{
  "arch": "transformer",
  "model": "sound classifier",
  "dataset": "synthesized solo parts of chorales (CocoChorales)",
  "train_examples": 39062,
  "gain_aug_db": 6,
  "time_shift_ms": 100,
  "n_mels": 40,
  "hop_length": 160,
  "input": "mfcc",
  "spec_augment": true,
  "win_length": 400,
  "targets": ["instrument"],
  "num_classes": 13,
  "norm": "rmsnorm",
  "norm_position": "sandwich",
  "activation": "gelu",
  "mlp_ratio": 4,
  "head_dim": 16,
  "fused_qkv": true,
  "bias": "all",
  "qk_norm": false,
  "layer_scale_init": 0.1,
  "parallel_block": false,
  "inner_norm": false,
  "drop_path": 0.15,
  "subsampling": 2,
  "layers": 6,
  "width": 320,
  "positions": "sincos",
  "pooling": "mean",
  "mixing": "mixup",
  "loss": "cross_entropy",
  "init": "kaiming_normal",
  "optimizer": "soap",
  "beta2": 0.95,
  "lr": 0.0017,
  "beta1": 0.95,
  "shampoo_beta": 0.95,
  "eps": 1e-08,
  "precondition_frequency": 10,
  "max_precond_dim": 1536,
  "one_sided": true,
  "adamw_lr_other_params": 0.0016,
  "grad_clip": 0.5,
  "ema_decay": 0.995,
  "steps": 13100,
  "batch_size": 256,
  "epochs": 85.9,
  "lr_schedule": "cosine",
  "final_lr_fraction": 0.01,
  "warmup_steps": 2620,
  "weight_decay": 0.1,
  "adamw_weight_decay_other_params": 0
}
Rows from block 2, named by matrix and row number. Rows with one number belong to one neuron. Each number is 500 + 25 x the weight over its row's rms, rounded and kept within 0 to 999. All counts start at 0. Numbers have three digits each. After the name is the row's rms in percent of the matrix's.
# fc1: MLP up (model.blocks.2.mlp.fc1.weight, 1280x320), inputs 64-127
# fc2: MLP down (model.blocks.2.mlp.fc2.weight, 320x1280, transposed), outputs 64-127
fc1.718 093:477490490481528560474500479519519473492525469527495505519509515521512534528477481480486464544508501496527541511477470467498495498552518501547536502479492526484473492493512557503455491481501498
fc1.719 105:518465494484475479480475531501513464493522497522481528505481503458483484497461488507436510520526470488480453517502520476486511515468483500475469519512485448523507487527491492499529559486548531
fc1.720 098:490473497505477510472514497502486519485492486467471496520496467530505502491485465552504506529506491535523508499521497509487489520512516475495454527490469521471478522523485501482543517498458509
fc1.721 090:520475508462478502499475481477496475497475510501510541488541502542498475494478491487529533504477492513513486485532497473485518543515528516514471474512502551485448496533510465477523490525466455
fc1.722 109:506450494490522510507484527489482492465479524502496519477534530507482479535475493481475452486509528511479498463491531499507538469501502489467474502523483516482557509564534473482503520492510488
fc1.723 105:468548495515461505493527518488475476473520509496512532482478499484513501479485522496492502511497472510482453510460498504476532496521502534473493487505514500567470469505498503538492498479513512
fc1.724 091:507450492497481496537485523537507531467474485503433459500523455461487480468514511497504496495535495518447500481515457475513533492515527523479483534506516536502491493513472500516487501498513448
fc1.725 103:519520483495523558478524501488484462559468508502481508487517510490460512502470503496488466470505478485509483525491484520502516456514507481517490515500529521476488463526529501465501495490483542
fc1.726 098:496517556527504527514485513497518454512480464497528474516502490521541505492470470512523487485522514449523493497514502446530458495569461477501479460470519552496491474476485477503569483467521496
fc1.727 100:517512470552487520509516502449505538499526438476522461534483509462454487499533491475519539462468509449445508505497513499511458478502495537477498475480504505511489506514471516486519455543525507
fc1.728 108:474500487531520460513526499500508546501510485469464481503492524520499555506507518528497433478497517481509442512483514469475477472465498545494466481475557484545493478513494515491530542524512494
fc1.729 105:480454517516486487491501502555525492507510493514531536507450503475505483512508489489534445527553493551469510481525451539488489521514495481452487485553512476473477520501511526548488502496509474
fc1.730 103:504471531459515454495497534527488483500538512498526504474540487463505474549511523494470531499471491507539461507513513481510513532503486524551494487481530532502472485492500524456505498554483469
fc1.731 098:503485510544486514471521485529539468487522494474491492533511478534487492450468492475556488518493488444488510505492480539518520520502522478484489486536509499483487485530497519539473544502501478
fc1.732 117:498478492511469523534510547547475484491513492481544541514490494534477503498500520518506521485501507477500480519529524505510505557491506527545466508513521482515494511507476486520475480496467532
fc1.733 099:458494467533497562476508491514483475489493470476496487448511471474491469530530512513486471501495521500550506470524515478458498513535497468487501452481533530506485531506482504455519499533496501
fc1.734 113:485452531495486480507510477472466510472492462525454512489501480563495509499493500484523452461529512474542467490464488486500536495455503506480506481482491516499513521484518466522476507438511507
fc1.735 112:501494455506532524502524492496520510477537490435454505467506517470527482521486468495504476494448464511530504530488514514476519493536477482528510459502503476464516506461532506483528456495523474
fc1.736 096:477494461516476470432550516534485425480484482523506479494462504508505508451558513482516527503505475487513484500509464495494503532452461525569491490485508517521485502511520506512508514516534492
fc1.737 105:544502490509503477477496510507508469528511525457485487474521476515522496511544521500503505481483496515500446507492505493509552478506477487512538460492498472528469534476496533451497473540499468
fc1.738 081:497509478478537504515487531458516476497511457502487509497527476491489476509506522504510504499487485488557480511444500512473484491527468542532502523483525528497447479459474529515481523472524500
fc1.739 092:488498474484485506499472445527504506456489476510470500491491521474505497492515532497500472536470500478533494486498536510440498482529490508514505500489518481437500468505505528532479492516503481
fc1.740 097:519503508500464554518499504511477521485534499518462475505500504491510431493502528526506523485505503466519472495472486486486487500508512496543501501493519518497487518512464503496516474528557468
fc1.741 100:479453484521536493534479492503484523513472523500470496521470536489479519505502494511511458516499488529515545467488492481483493485476537497530539516482513477514495500493526489498525513475469478
fc1.742 103:459522509491479495508510506483495495528506489559523509499499519544531473494495530486496502514505518506511480535501521522494468482492520488488508547521482517531510475502493444559535466500539523
fc1.743 103:488498523488550517492447474475533545514527541532459510519458534514496537494462464473510486513483540520532489505515496525497508518502513468515528541457550504514528438503522510501531465534502508
fc1.744 100:517508499492514502493469485499487555546490535486481483494465497490491532467488529471542528475542518491484514467526499490493502486517482511501501498496470476493497501509528508482508514460480497
fc1.745 100:506513527492503526506474479485493497483486467504495480459495522497480514555518508501497500548474485495526502520483509562467511495530509542507484486511510517491492494490496554502506548503462505
fc1.746 094:482487469541506510475500523525459516472533491503538526537481503492488464531499467515519534498512530463472494471488504472522501536501493506510467420488523501515509502467495549516514485515506477
fc1.747 092:452509505515496501467507545489455516511510477466493523485483499520508468495453506472499540521459481519501528507472502526475560517460527478487477529511492532502514513451544507558461502522526505
fc1.748 099:505525490459511497460505521513486495506519466515486475503522496504489535516491492481522466479513494476534493522499514506529446479476478487560503527492505523505516511521527512501488488484503490
fc1.749 097:498470487497531495543502477515523512512498460527474504454479496516454520524467494530566457533500504512520501476484468519505483502485484462515496488521485539485479516475494527495474500499524572
fc1.750 093:505485511497468499569513552496503434471519478541494514481541497481468468478478511512496501475516500451431478525506527482516494503530487510502467475470509467477514544544478507490496502475522476
fc1.751 097:514475485511517504512512491444503469489515480496505473443534492507478547477494511513489542485467483497438477475497490492508522487466489463553482516485524473529484498487480517524485507456519512
fc1.752 099:489495494488511494446518506484477511489507509514474517497514489533457499504502494485522455486559519536507494482537492498515484535535531509486538502470533484511521450473513476529507465427501469
fc1.753 101:500477501510521486503450493528490484489475498537510522490480481481491516539535563500508478501484515478463481502494498506494460510519489532480503491490536470540467531524445525503489474502485473
fc1.754 092:504474516505474517501499499470498476534470520462529481483492497460518540531522497485505495515501531523487515471484455504526525495502506470501487495482492438498423481482494433452494503534441518
fc1.755 090:488507538462491474463467474499564518484480478500521498500454481497482491510518480494540483433509489488512502517504528484469509469491463496499484544478469509491483487507504526512529490489469484
fc1.756 105:457484506481521501483484554471516466481475464575490499472499461484524488468526515505504493525500498540510492492492521440474496526507509477507513490533474490495497431490486480537480528481517515
fc1.757 102:524509535508507489482487487520464501548551452459517505494554485487518505486464513500543505501521546495510511490498508508517457487534464471507522543559505485475480481487561491526511503452509486
fc1.758 105:498480488500530479475513499488464492497482515490474476490445475502515459522525493509503505503484456499513493505541453496506509507507529526507525535495501516476511510481483502507486497470532455
fc1.759 097:422473515486498476504502511481483522488496492473508470510490477481491476481479499478504435456490518507535522497543516534495484532468513520481469527434488492503539478534505496505493495504475459
fc1.760 104:496532507530474441473508493506482485558490476474525478516493473493541543502470500524493477538556489507479483496498508540494484518520445450482500470518502515520449520502485507520514471508513529
fc1.761 101:496483509487506497524458454478464482475536499455462494551498487465489523522484522543504492485562548447489486513505512483494512493511507526479492469511496512525491499492470494489517510474524500
fc1.762 095:461453528485496514505523482525492492529492488492479486532540494463494509467494518435460488516478469494521522500511516472532463490461468550486521591494497477495500535464489528470485512559491521
fc1.763 103:484494512518495573570515501480516504464500507494498510514498503473472469527478488514474496505521483495512483473510488555475543523532515494483479481468470536470518492499485506502474502498503486
fc1.764 105:490488492482497473530474501472479504501518496440468537484499507515499522499520551524497502537476493555481491516511510538479506465510470545487490512506495530502465571456518482496464500454491506
fc1.765 091:502464535467472502510565487517475473539495517494499461546541460521517536512484499466466477491501466522533525491495459538500462513472458516494486555464483519475514499470497523464518477491463491
fc1.766 109:518468457513514498526543455519528546536496514521581500518458512496466524543507513502498475495558478494504506472496492511500491490481471487484474485475480425505503479519489489463508506487468481
fc1.767 102:474466511497513496522496490468507528482544490440473508451518482482510459501500515502478447491476518485488466514510517554536479491486451455513518494500477471493498492553508504534524514451487501
fc1.768 108:527506496440488496506496490479461527511516553487508495503508538493472447514483488491514423487520500499518499480487512539519459500505461521524493492511483469470542465475508513477508495497472519
fc1.769 094:494479474461491543529478465485514503485516470474491463514514490505452449528489502506524518503570470463519518489465534484478537530497503484514538556490481530492514495515484490492486523487479487
fc1.770 082:468474500509505496530479484474531469504488467477452502495541489487565484500501540482528514491481498485473539535491518522477474508475519495525493490518476527485524515493523516523486534488505499
fc1.771 111:507496517519508510465505505499437531488530526511497498486467514495487507457516509544545468504486528497499482502495511527501559532514510523502506562512502508531544546502528519502449500547540453
fc1.772 094:488500519461533514486499514532489500441484503480475495517533523493479516468530482500489508508530500529518486541541518501503491501493525462489475502478479585519470492510457464509489557473485510
fc1.773 103:481493500494514472471528489504469463474493477496493548470556468508490482485512500502531457454506512498526512513489506482478484467502497500528518473509522470526500512554478526488518504554507526
fc1.774 091:489443487513486494479483560483467487510492500484508450513468514524507522493464498501481478526444503520484487451502504508487514498482489498485466513498562503510476497495535471456517506527487500
fc1.775 092:470466509503498508565488501529510489503531524516469492507478469515534482505525518545525492481537485481470507501495465468499506521511485525482513481505478554500520530518494508487535500530535465
fc1.776 098:521470496521503485543476508490507478500510478514479506466462485489525543479523531481480486522475474482510493507493483542478488504526471510500564455556483489509470526492474477474491464510495532
fc1.777 102:504490464479490508516494466534532486533474533508444463491544521488528505503541486543534474510517513522494522500490478503517484539488469490498530507516504500550489509540477490505532503510553488
fc1.778 105:509525514518497472520531525494480451480502491502518548492481509480511487475463496543447470509563491466512463477508501489507455497489462480526506490527487484490450524473477557520523503502541489
fc1.779 113:474541475512483474508567534490494466500500510491523532507486469480485451495570527522490516531524524541533473531502505489481491465509504477523505511519527500466464457495464462542486493487516542
fc1.780 097:535508471454493497519502483484483485487503515482512518541502532468541460446492481495479516497480497545480530479472513519512509528484482472535506479483487494484514460500563453501503520489482540
fc1.781 107:514523515515449521511522513511484507522508457481469478549516530459469492506536520491487529445485468454526475455512495500540526488514493541514487545523499520520512512489497517557509499472521494
fc1.782 096:468476524505509516454486462515455476535476504477484483506486483477487459434522492508500471483474548480509483539504489458558508508436488579472498512493523487481535517477479518518476489581539480
fc1.783 093:541513490490480438481491492487498532495485523480523499487502541487476451451492444492495485495466500521502498489489517493530464496493462520493525496502494443493489506466511476507491519509484482
fc1.784 109:472522503491474527523488516535502536544498489490471450506473505501511507449514536591520493469477430480514483468493445500518509531465490513493512481511517502475488492527509509494483481482525487
fc1.785 099:528448474504510495493506468529505504558501511487432460497440518497461480513505499501520476496506474517506487562504492509511455514468521520517489478527533523525529524511521514488472479490465481
fc1.786 094:531496527485516465497476511500496498530494535505495489491509524509552482498504494480490518492504525502466507488459482532482486482471526510502473494535516561475437510529492475456474537459443486
fc1.787 089:492511488490469504482518495468484485504513484471538517519511501519534480498506491462503483481525504483518481514464537492484455462549500494537498482530480520497537511503489445493458467532503554
fc1.788 095:454518486492506478485492487496474470487460500485520503529509512457421497454513534496492499481446540475473528506494514560506491467449483495486496525508498510544505477505501547541502482517527552
fc1.789 104:492511540510539503474499504487479483449488495521547479501452464529488508516465469471550451540497501463485504529484507479520528547461525475469500441452518510512496503488527504485479508497529498
fc1.790 106:508472472509519500495479500507489488452541498464503515433535530488552493497488498489481477483473521528492489492486494499536506504453516456507480514505486538531503451457487524525474461470559491
fc1.791 106:457469498497495499521484537475525477475487467483524495502511501504497503470513484508499502489537510491469525499516513481472500493496511472492524484481508492462439508509479492492495501482506552
fc1.792 102:527476522467498483484517483485496518486491524472452496496526549506478529501498470528516531499476457486490501477493555510515461498510504501548495476485538478541530533506507490481474455512535526
fc1.793 109:538560529478540511529474500510513535464532492487451492468494513443508478524493494503515493504499493522475531500538465518521522454526481519510507483507524517497562498512512474557512472504522494
fc1.794 112:507542528465514524527536501500534489491518526498500501445475494515467509471460504489499481480546445502495495528496525459503487508512508502496486470487497477504498483505468522495519468522466549
fc1.795 096:537481513488459515506512525482501514533464492468491490502478505453515561520497468495491525537508504512486514458489486484494503503470481481510476477496500486531465516511503493457541486510483493
fc1.796 121:539491482518507476513496517525525466509486463487519524510512522519500494495476525506521495475543475472497489460554543493517464524494430504518506528491495476493484534496516509516527527459484524
fc1.797 102:516471447535476517494502540477498495486467442506488496546485495493492509487474488486522539502510471492499467424554502463471450486481523520515465488457478495485484481466486512495523472537508503
fc1.798 093:503465503465488508505486468499492478465529510543490465493519475493518498500488491487507454516516487502532467521484510475527488450495488520565488506507543516493496499486525486504488486444465514
fc1.799 105:534480507437448509512508508489477483509486494457491470530499501501479460521479515493521491476484517509520470502468522461494476541529501467499499519490495551474464482484476514489513538538492506
fc1.800 103:517510498523534558494495462487488534504456515540442456547498497508489526514512490499501464499508491485508510532470453468551485530467546496569470525487497497515549444496482453495521501505522493
fc1.801 097:507464442529496568482549528458491501513501472509509495530523468529492494508513474451501469501487486504538472463521488468460500471493505473525458514486518489520506498482481509496517494534468502
fc1.802 098:459486532471502494477483502536499459489425559502479504501494487462470466538570475505493539490499474482494498545493476498488518494472501477472482477531506469491481478510424532521531499553529528
fc1.803 099:515463559465533530489489506517465488494476482510542523473535499467498479487498469536493461498463477490451499492511531488484499510497487483522524489467538488512536529433469496524500546494480475
fc1.804 110:488503501482499484488493461489500527485489510518497508504503518449477518520474467489489485464516466545500479466500527448497510444511474472482529494476476453523522520472449531522533506476481508
fc1.805 099:473485485507506467544487505504492464478529505485473481498459473486548495496469493472498526485528481549518510530481481538454452506523453450480515456510528498550519538504531500452535516507514496
fc1.806 102:477506498459475518498492530498486499461487501483527539483544484541470493506525531535495478484538548488507488517480477476485509500490498507512517493493501434504485492523511517514524498554505520
fc1.807 094:478482518472465508497541467491487502473474522533514493495493488502482526526521449511511527467494523450532457487512483509482475525504507460511507522493513492487515476510515514481486519472511523
fc1.808 096:467448492495466524464521466512536466483490496493495477507481517458502485473522503531468493526493497464536495472494498525463481492498468525468514468518450535537500507520480512480498498494476515
fc1.809 100:462484507465490484474514503503517469468505514473544462444493509482507432506459495511513536529503519470488534518502537491516518531526474504502452494497467485494479519478489440475480531519517550
fc1.810 095:479472531511484519459526486490491508479437518576483495476479489556507493503505494472496512526506494525473511496506434548456496481535559473491480520495501508518540488491477501548487487560490542
fc1.811 089:514515509488486527501493452474498492466575485560460476493487477478531497525492551510515487508478479487483506513489482472477523519490535522487515534490522502497520486491485517463523499459530478
fc2.718 090:530508472518524522483495510537487513541476533545538468469502477543442519497503526521513494496505463492534514514504545488518506502506499540534496474507475466523531496529524480494508479520513509
fc2.719 096:502487479498484476532493517481522492545462510528477452494505472519521501470493501503491500494494550477516504465535445516491509498536531475535514534482476532465470491513504525480492532506516517
fc2.720 096:512506495521531541503515489543482521508503510517489489522517498505457526480500473514482478544505534465505497502450498512495487516468529472539543548496489477431459501546494511526519490475510476
fc2.721 104:556498494462498574467507471482441492484497507473503500443502494526513493451486533493495494510486556501508511539517477513491508509500491465437495496500469536527508494502526505492480526479512482
fc2.722 100:487503515486470582481506529513496489494497483521517550486456500528455512497502525502517492498490500517521492467519500512506525459501469502504542467481507474480447493439505541460468533516522481
fc2.723 096:516537494465503518500490508502481492504474503449541505504500506476527525540534531502474505568498536494499483495552464490512528540494533469447513551524527498460463484443491485478493454512501513
fc2.724 090:518509500435503560523516523536507539505529515495502514492506485493503530473509486525495493480515539533491503530484497445528535447512520481472545538530503521501546523509482540477514486536461481
fc2.725 097:488481520513500487502482525494471551508501520518495495489516515530513480463482513508533465490468497525513498527498485525503539513523497497500498491523506537511493494531476472471521492481511488
fc2.726 100:482536529480492503509482547500447545512464454461499463556539522568475514523534536494510489471498493521487548465499518508500493528516519531506496503532528539535454510506494503488486502546500469
fc2.727 122:515511501489528476490506507510506483488505460518521561547501539517535458442493482499498554491497513497488508526532452478516478490513506521479494461467453501498502504530498503516500477524540506
fc2.728 101:531499476515512541482492558492520538481498533504479545462513509515482526509527514460503549520468505502435520477493517491539538527483518555501484468489502481533514519512488489509510484458485462
fc2.729 100:503514469471498503514494464517477516517510491496520533491489464526475564482534480538496548498528517518533548465529479506456502496519458484494529487499472477501493488477519491497534509532526497
fc2.730 104:508499510485508477490496495503490465463504473462499470514467529489512513502523468479496480529513515469474432476521506480552531511469528486533489512494471469505516504505519482525523503490516473
fc2.731 093:514526497482557426505513496503463559450475508524485509513471522555495502511480539517471494492503518507483466481489493550500505495505478499508470519503501505497503483428510504476528507506496444
fc2.732 117:506483494484475488471510497503551516461482485446474499510458511483496486534488531515521513548525503519506448523537524511533504489511492492532531494482543486533531485572493527501467498481499542
fc2.733 101:520491472490502487525465463503484524472542507485501524537487487520492534519476526507521542490515454508464499536499453510507516489507512520531515480482491472491487496454562503494523494500568478
fc2.734 109:495485498497447549513525483490493521542546534459456500577480503507498500481476492491520496512505497507481505506477503487515517460501492560529514503533491499501507492498498474504485508492494521
fc2.735 121:490485461461524490498484480483493491536496516458461475486496494524517507488507484487504477483549470497511498486473463492498507504464491474539526453456470479507526524447488492480520509545517490
fc2.736 094:534509490512523532504506516504533512499506494511480513525475469512462499483469505530497453488469532537506546520516481519484433492544510499475472500532514538489509456487485494499474508479472494
fc2.737 102:490506486527492454486523503498545521511510498465488532485477504512525545524501477510503500522477489513506468525516486493504490490512563487509550487468503509529491523531548493504510521471491531
fc2.738 095:494523518471473467516499503451515491530502489487484525545475496513516501499451500501506545487517521460511494505517517478516477488522517494527498481577507532515522494480455523472459500518516476
fc2.739 097:487511514489533492500541530536468459451517523475512483515508508531433471489480477545519526495496471487454522476505472534502516549500487516486485524537519486494496546522500498479486489451468478
fc2.740 105:534502532520456478523470477550483495466532540525528470520542509530477473440527539538458484502485490506536487521507453522484503459481500504501475496529514540513523493525501484512470511498513484
fc2.741 102:497514518491506466499477535505484481497480457503538508484546480526477471505514532486509530470521459496530502524463498485465468495536483467464447492494512494476481524541461544496499493514512494
fc2.742 095:497505510459506512478517478479517493476507494472493503534462511523511472488461506495468505517450516519516471505464501512515488512561448490529498510505546485525493471507499512530511515486483454
fc2.743 105:491492443493492510462473476546450484466457525520519473457504515468508495480472504479475468513491460501507505505503512525472509486432472496482522519520493536508549442489498504498520492474470485
fc2.744 088:484491508529489533508525487506541462473483514517494555545500527502510510485462470504523514506474466534516465495466547509479466493465540476474488515518513532492491496533481504500456537540473504
fc2.745 100:539500424539491449476490465493499481525507478527500512519497526569512464513505498525446490500461474506512469491492479475473478476538457513513494518489492513481503514489515476516487559470484461
fc2.746 091:532502488542514491460512489513489529471559488469487523511484494512462486496472481511535507493500444487514505566530469504492492466501508526505473466491499481507538504486524480503509443529536491
fc2.747 103:505512493511482509489513498500506520474526500490530547511486470487507511491523499502508514510518457512458492503506514510483568536504517526463491448505470512505490478535482516527487481506487478
fc2.748 110:519500479498489471483476508520470502528493500540478461507513488497561517482504481427470507545499489515491501551480496491457494494512513491528495468525521523484505480517507482492485493520467517
fc2.749 103:490513494482506523514509505546524502521521504479520507561502503528525494495492465480435537502515507508489460535494504468502516485420516539457480521504541462507499528507472503483472460495487560
fc2.750 091:451486516507517511524459468508474518495504500527512497492515475473501486487507504550501486503501554535487530475498514463479480521500452464508520533571504508492537508466444488511513504497498510
fc2.751 110:524506484534497447504529484530517483485480510505477496478518471483493515518471485527456544518495529497483525500518473499511526521517498472461522452519478521513501495484482512504492526481529478
fc2.752 093:480508503453508536545507438518485504520506509507509461531504477512476484469470499506556542453524507462503500521480499499528521484536508482524485473513497478485495520439452522514507499465479505
fc2.753 099:549514445556498507491497484514522468494483481502482497485542519530499487450515500590520545474523454498490511519500513479520496486513503555517468495516504507450503486535479476493496505503463495
fc2.754 098:482481536564529467488503491524520481489490490518501539480461514518505474531500473498520524507486526517537457458482499537500460505511507512536451501522479519528534466509572491497511480536510508
fc2.755 090:526486516513486459492531528494547496488523471462476518532481502497445501514515467473539516512515503499422507517503490464498535517458528526499483492518484533484497493462498478459529525480532495
fc2.756 094:479473482486493516471549475506440495501495545465490493538501531530470511496491490536511464537550454518514507509502451493472519513510529472491475481496431476488459519532506508502505509512514517
fc2.757 101:507496501554485498500526499477486494462515553468474523511478515491472539511480526495513483523474490528489500503478518491494540474480505489504483485481528468495518512521485533539480481504490494
fc2.758 109:514490497511483472516478482526544515490454457441504510459462529520502506501527481504487522542500487460490481464555499487536506492556504534508519484487511494526526502542499490486468504508549523
fc2.759 094:490505446529483551537512506544498540474498491509478502494483472537503507482514505487494528522512442512517514532514525500506458532466477481433509468491496524496530515481460524518503467499497501
fc2.760 090:506514511483519553543490574465504511498458500456469491515529520513508534541547487516494518491496561511520507507492514482492493513515561530481468527509480468512491511518494500485488482528511491
fc2.761 098:451488487527506529485468521482504525506480512512517527524487528511507523504500480503516531478547523496485489472487504498577514483563469477471490507511505522508500492478532548465513479504459504
fc2.762 116:474482453524519525499486468562532512497508511528502506503506528519544509483508526473469499550495478514479522513494476482519460534509490511511506502520495462512499495533503489520499493503512469
fc2.763 104:490485518514480516494505506502505534483489463480527501524471500509483470538509482519490548513500516484488496465477486478471494494510491527481474492483520503512504521520458516492505507491491508
fc2.764 097:488515512514499472487486512447529552513447496490510488519536538529502508502487510491471574470515500495521562504525469436469532500484483539490500491514487519545497486515508511535472506473489502
fc2.765 104:469455459536488511508496487512533536479516502518476513485497502531531506457502543460503491559485480523530520496509474474516474515508503496516521493504487458494514474512516493479495471495487514
fc2.766 093:536516501520495469459495554483505477444498466502467502523503510523510562494525499554528447523488495546531528498505488520518461500492482509496465475476489479549506479506482478524462465524500504
fc2.767 097:448511539509520479520518469503459512507517521505510488534551557458495513498470481482524554475562506506462484504480485512529479522492558519523508499490545497552492487515512493475531541542492500
fc2.768 103:438485534492496471471519515480526491516512523516530529533491523507469513496503495506516479481536489467478521520547516483501439474461519493519495491477490526452491451486524491522537482512476534
fc2.769 107:519469505513488442509513456534547485480480492491520531533499539528484456525533473516500545468521498488525489531502459505475446480507533506470503486528485473487523529494515502463483494551521474
fc2.770 083:514476501457510503492475492478542458534478513520517456497497520489499494483481500522472478469552479477463533453449519454508546493503467475460477482522434520523504472528459495474493444484484466
fc2.771 104:488495459491504517511514481489524492557486487519480486537519484463520449522500509518494508493463482483479490441491493483503446519471485485544474442518504535461494476488507497482530496472471501
fc2.772 094:504506526502505505485517480523491471486474485510497511505506478518498491488478517502513532548513549507503509520507496482502514508536496505504529457546505461509472515544517516449457528489454479
fc2.773 116:517465521489484486514479510504487492532499520553477539473541493504488501421516482467510523514491463503501500477533454510518484524488531500495501465497489461476494494554469476500486516511494481
fc2.774 089:496538504444528479498512509460520505505488517503508477502523472516548538544553464503447506532510483520515539493479545486481527526478509524497536500501465488510514497479472498478487475481481513
fc2.775 105:527513464509473450501466492566493502492489514510489450514500495513485492482524536570473474478469482442489491466482523493495513476459484489509474486498500478497491482524492465535501487524528495
fc2.776 107:531485453527472455474483464492551533483485490508511526515517500515496477486458485533521512455491486502511516518519494500506530474497441517498485514497485515460530517501481486518526526506508501
fc2.777 112:532509525518498487499500485551496496497475496498516472535502528457489511488531554496486453488504498493526500464480523518493498484474570529513455454485480500509530448528510490506497504505504534
fc2.778 091:506528523500480538505514485515531491506494458502503482500525511493511481523536489484512508518503509506552508519499474492504496481456549533464471473479491514521506492496472488505494478526433484
fc2.779 107:478502474436524482465500521515545470483488517490492465530477486492495499527471508487497504524512515524468458489462515538522499506524495482485478449451484482487532507495499507511480517534510473
fc2.780 090:505489443507536481482477531461521492484468483526472506494496523523494499504511510520511502484513486554552514548525528505472471533520530536446510438490502530496555480509474529463465515478483472
fc2.781 102:526483488503494485511508505518554510493465493489524524515437542515510513513496496513494537540493513478504467503498477508489491505526513510520511453503496472532552478530500519502509481532508508
fc2.782 095:481509500485504532510494524509526524539486496523514515528515518440499517486534515449507478463495491506455508476481452497495495496478486522527455558491466465516487509451521516523491510513496495
fc2.783 089:468499541477503462524567506538480479510522493485525456510521494440452515462509517473500495473485523482448507493485545491550472508464489536492519568488515487476498489491481485517494524497476452
fc2.784 105:522516464530502515510461514446487472479531520513519461526488488482517491515510508525505507505497530518485547521521496506495478512531489496497490480515516477519496502465460496521530502521522522
fc2.785 107:507471495514418452552488506565494497491499485539509499516484457469527511501475450515473526479486484507493496511511501438499517500495525523522505465505481533528510500482512484481518490509523479
fc2.786 094:515500519533478475479478496504510478507519514502522479497495493534513500473470511421467517543527473499508532456454517469515538493489468502524482520495476513490493460497478497473532520485508451
fc2.787 097:517514495478495544476519477465522496487480530508540488510496460478463505468486503518519446458527488502526519517524526500522508499479498504523485449491483504484490457498510506518502471481457448
fc2.788 105:493483528544515484492488530519497506516500496506497530526521528503473528513436522484515516503509487485518510494452501486514456568537525466498514500513513481520517463573524497531534476509537495
fc2.789 109:527487461481466510463503489502534514477496518538496527474500489548492528517512493501504503506491495489513511530519456484505541529482577490498465462483473499479464516467478486521509534463537494
fc2.790 100:468491518534528522515461515518489523534566520447484436522492525499539506492489488457493518511506506487508494499477492531506544531530471519539552477493517494459569517472494461479511470482506489
fc2.791 099:497519511510489521536470504508472526475530516440494515483507478505465487455516482493484507507499466506473517494521506495475470507493521524571497498498488488529470548513484517508501517489478486
fc2.792 092:523506474505468458480500539452529474543456503505480493500519508529567497484473490513469529499532540526531480427468482516473467479497468517506487502482471476488461529494524526503492544474488501
fc2.793 104:489509454476523479488528504524511548501489502478510491539489504474476489482517525471551511475533518525508493497461509518503453509476539518519518453470499507485523502491519509500502485444492471
fc2.794 099:495480469511488541509517489469514502494516470499520484527500524499463548493523510477494457492509519517514494540552454476513504504538501522559477469504521506500491497460508490520492493508515481
fc2.795 103:489509541526525444497457505527510470505526497528449571510497481565514501523491480489492513491495534496537467526468478522499433470531467537539451474531464513519507480526486470503491476514508498
fc2.796 123:502498493521484507526540510498512498479508519450520510502483525501493519528482535524514511559505521549484484511520543515530498491517498488541524520506531495531505524557509523504468518495526520
fc2.797 091:501510508506509503490458546527507516484523486525535531503482517491528458462503470493511508480534476501479539494488466498530499503496523510553506502535467468468482473537490488542488499484505542
fc2.798 106:468492490506489451520492479517487514514489507549488436499491467486545529460517467408460514523545507521505467531477494525502469491496536514517508486529516519483493520510478501529484497531487468
fc2.799 102:498544522474521536505521467499498488499479506499546523527484491524544507521524484491561486516518547516482508506523523504515510508504536524516504555502522466471500537536517500485499492472526506
fc2.800 101:496511508517456480527474505526498485525535529524511546478500494515520480456468508474488487505478496483512505486513512509465487507510512497462506522552517505495515529533504516461467512463479438
fc2.801 097:477500519498519491532514496559488519504503514473552491525489531490485483461442503527485501509506545475479489460451470511501504495530522503532546533495486496529463515486535503515543472493505526
fc2.802 092:460482504523506500469509490494500486522504488513484505446478492503460529484478458483516462480537507510493530441474501471501478506512483518463506501515486492453504509564513496470528507522472512
fc2.803 095:553493513521490519481505466523517530484507460505498495529505480449466515546450540490477485493477532483511484491516528511494498455523474527515485507483522482448511467464496495479492493499495506
fc2.804 114:492503514498504553493495506481524486505521517541520516562504517527460551488491520503500500509533452476522500555479441471524521480528514483534537504508526510482499481491522494517499523481521524
fc2.805 104:540522505546488464480492524497505513482465495521513490473488523556469476512508489569521525490522507487503500501526470513476504503515529465462538474546480559481497499519491512467499499519506463
fc2.806 100:481511488526490487524490496484471480495470514493499512452497517475455522464507443479511482513461444537517507469528487482504464463487509493491485478510503505483498469520496478496463476525525505
fc2.807 092:549482554471500470493482493499503488526476512503483511508504503499429508483484514520478509485527521523507513485519472442482468503495488532451508523530546500528481497475483473519510487498487468
fc2.808 090:535521464539524454500510461489527492529493499514532533464480516514516519516510506529501528522494451497488499519475519517489514517538535487445476497521508474485516453506476498494469476456469470
fc2.809 092:494520539549516493520489515495547496511487497510465542504499504499488511494494511502480524491515507489512489463533452513515500544497483472537483525545477503517478465480487452543509505523487474
fc2.810 098:519503452478495498469470502493500498477459524518468507483482523487487495470507498483492482548485494495559524496489482504480535501521455463498524544486530509527503426518527510484517487487518515
fc2.811 091:523501497506495499483481487526488471495494530519480481514506480474491504474515489552492482474499519528525466487529490535499507505485492443494481431498461518473541455484492514505496520466499484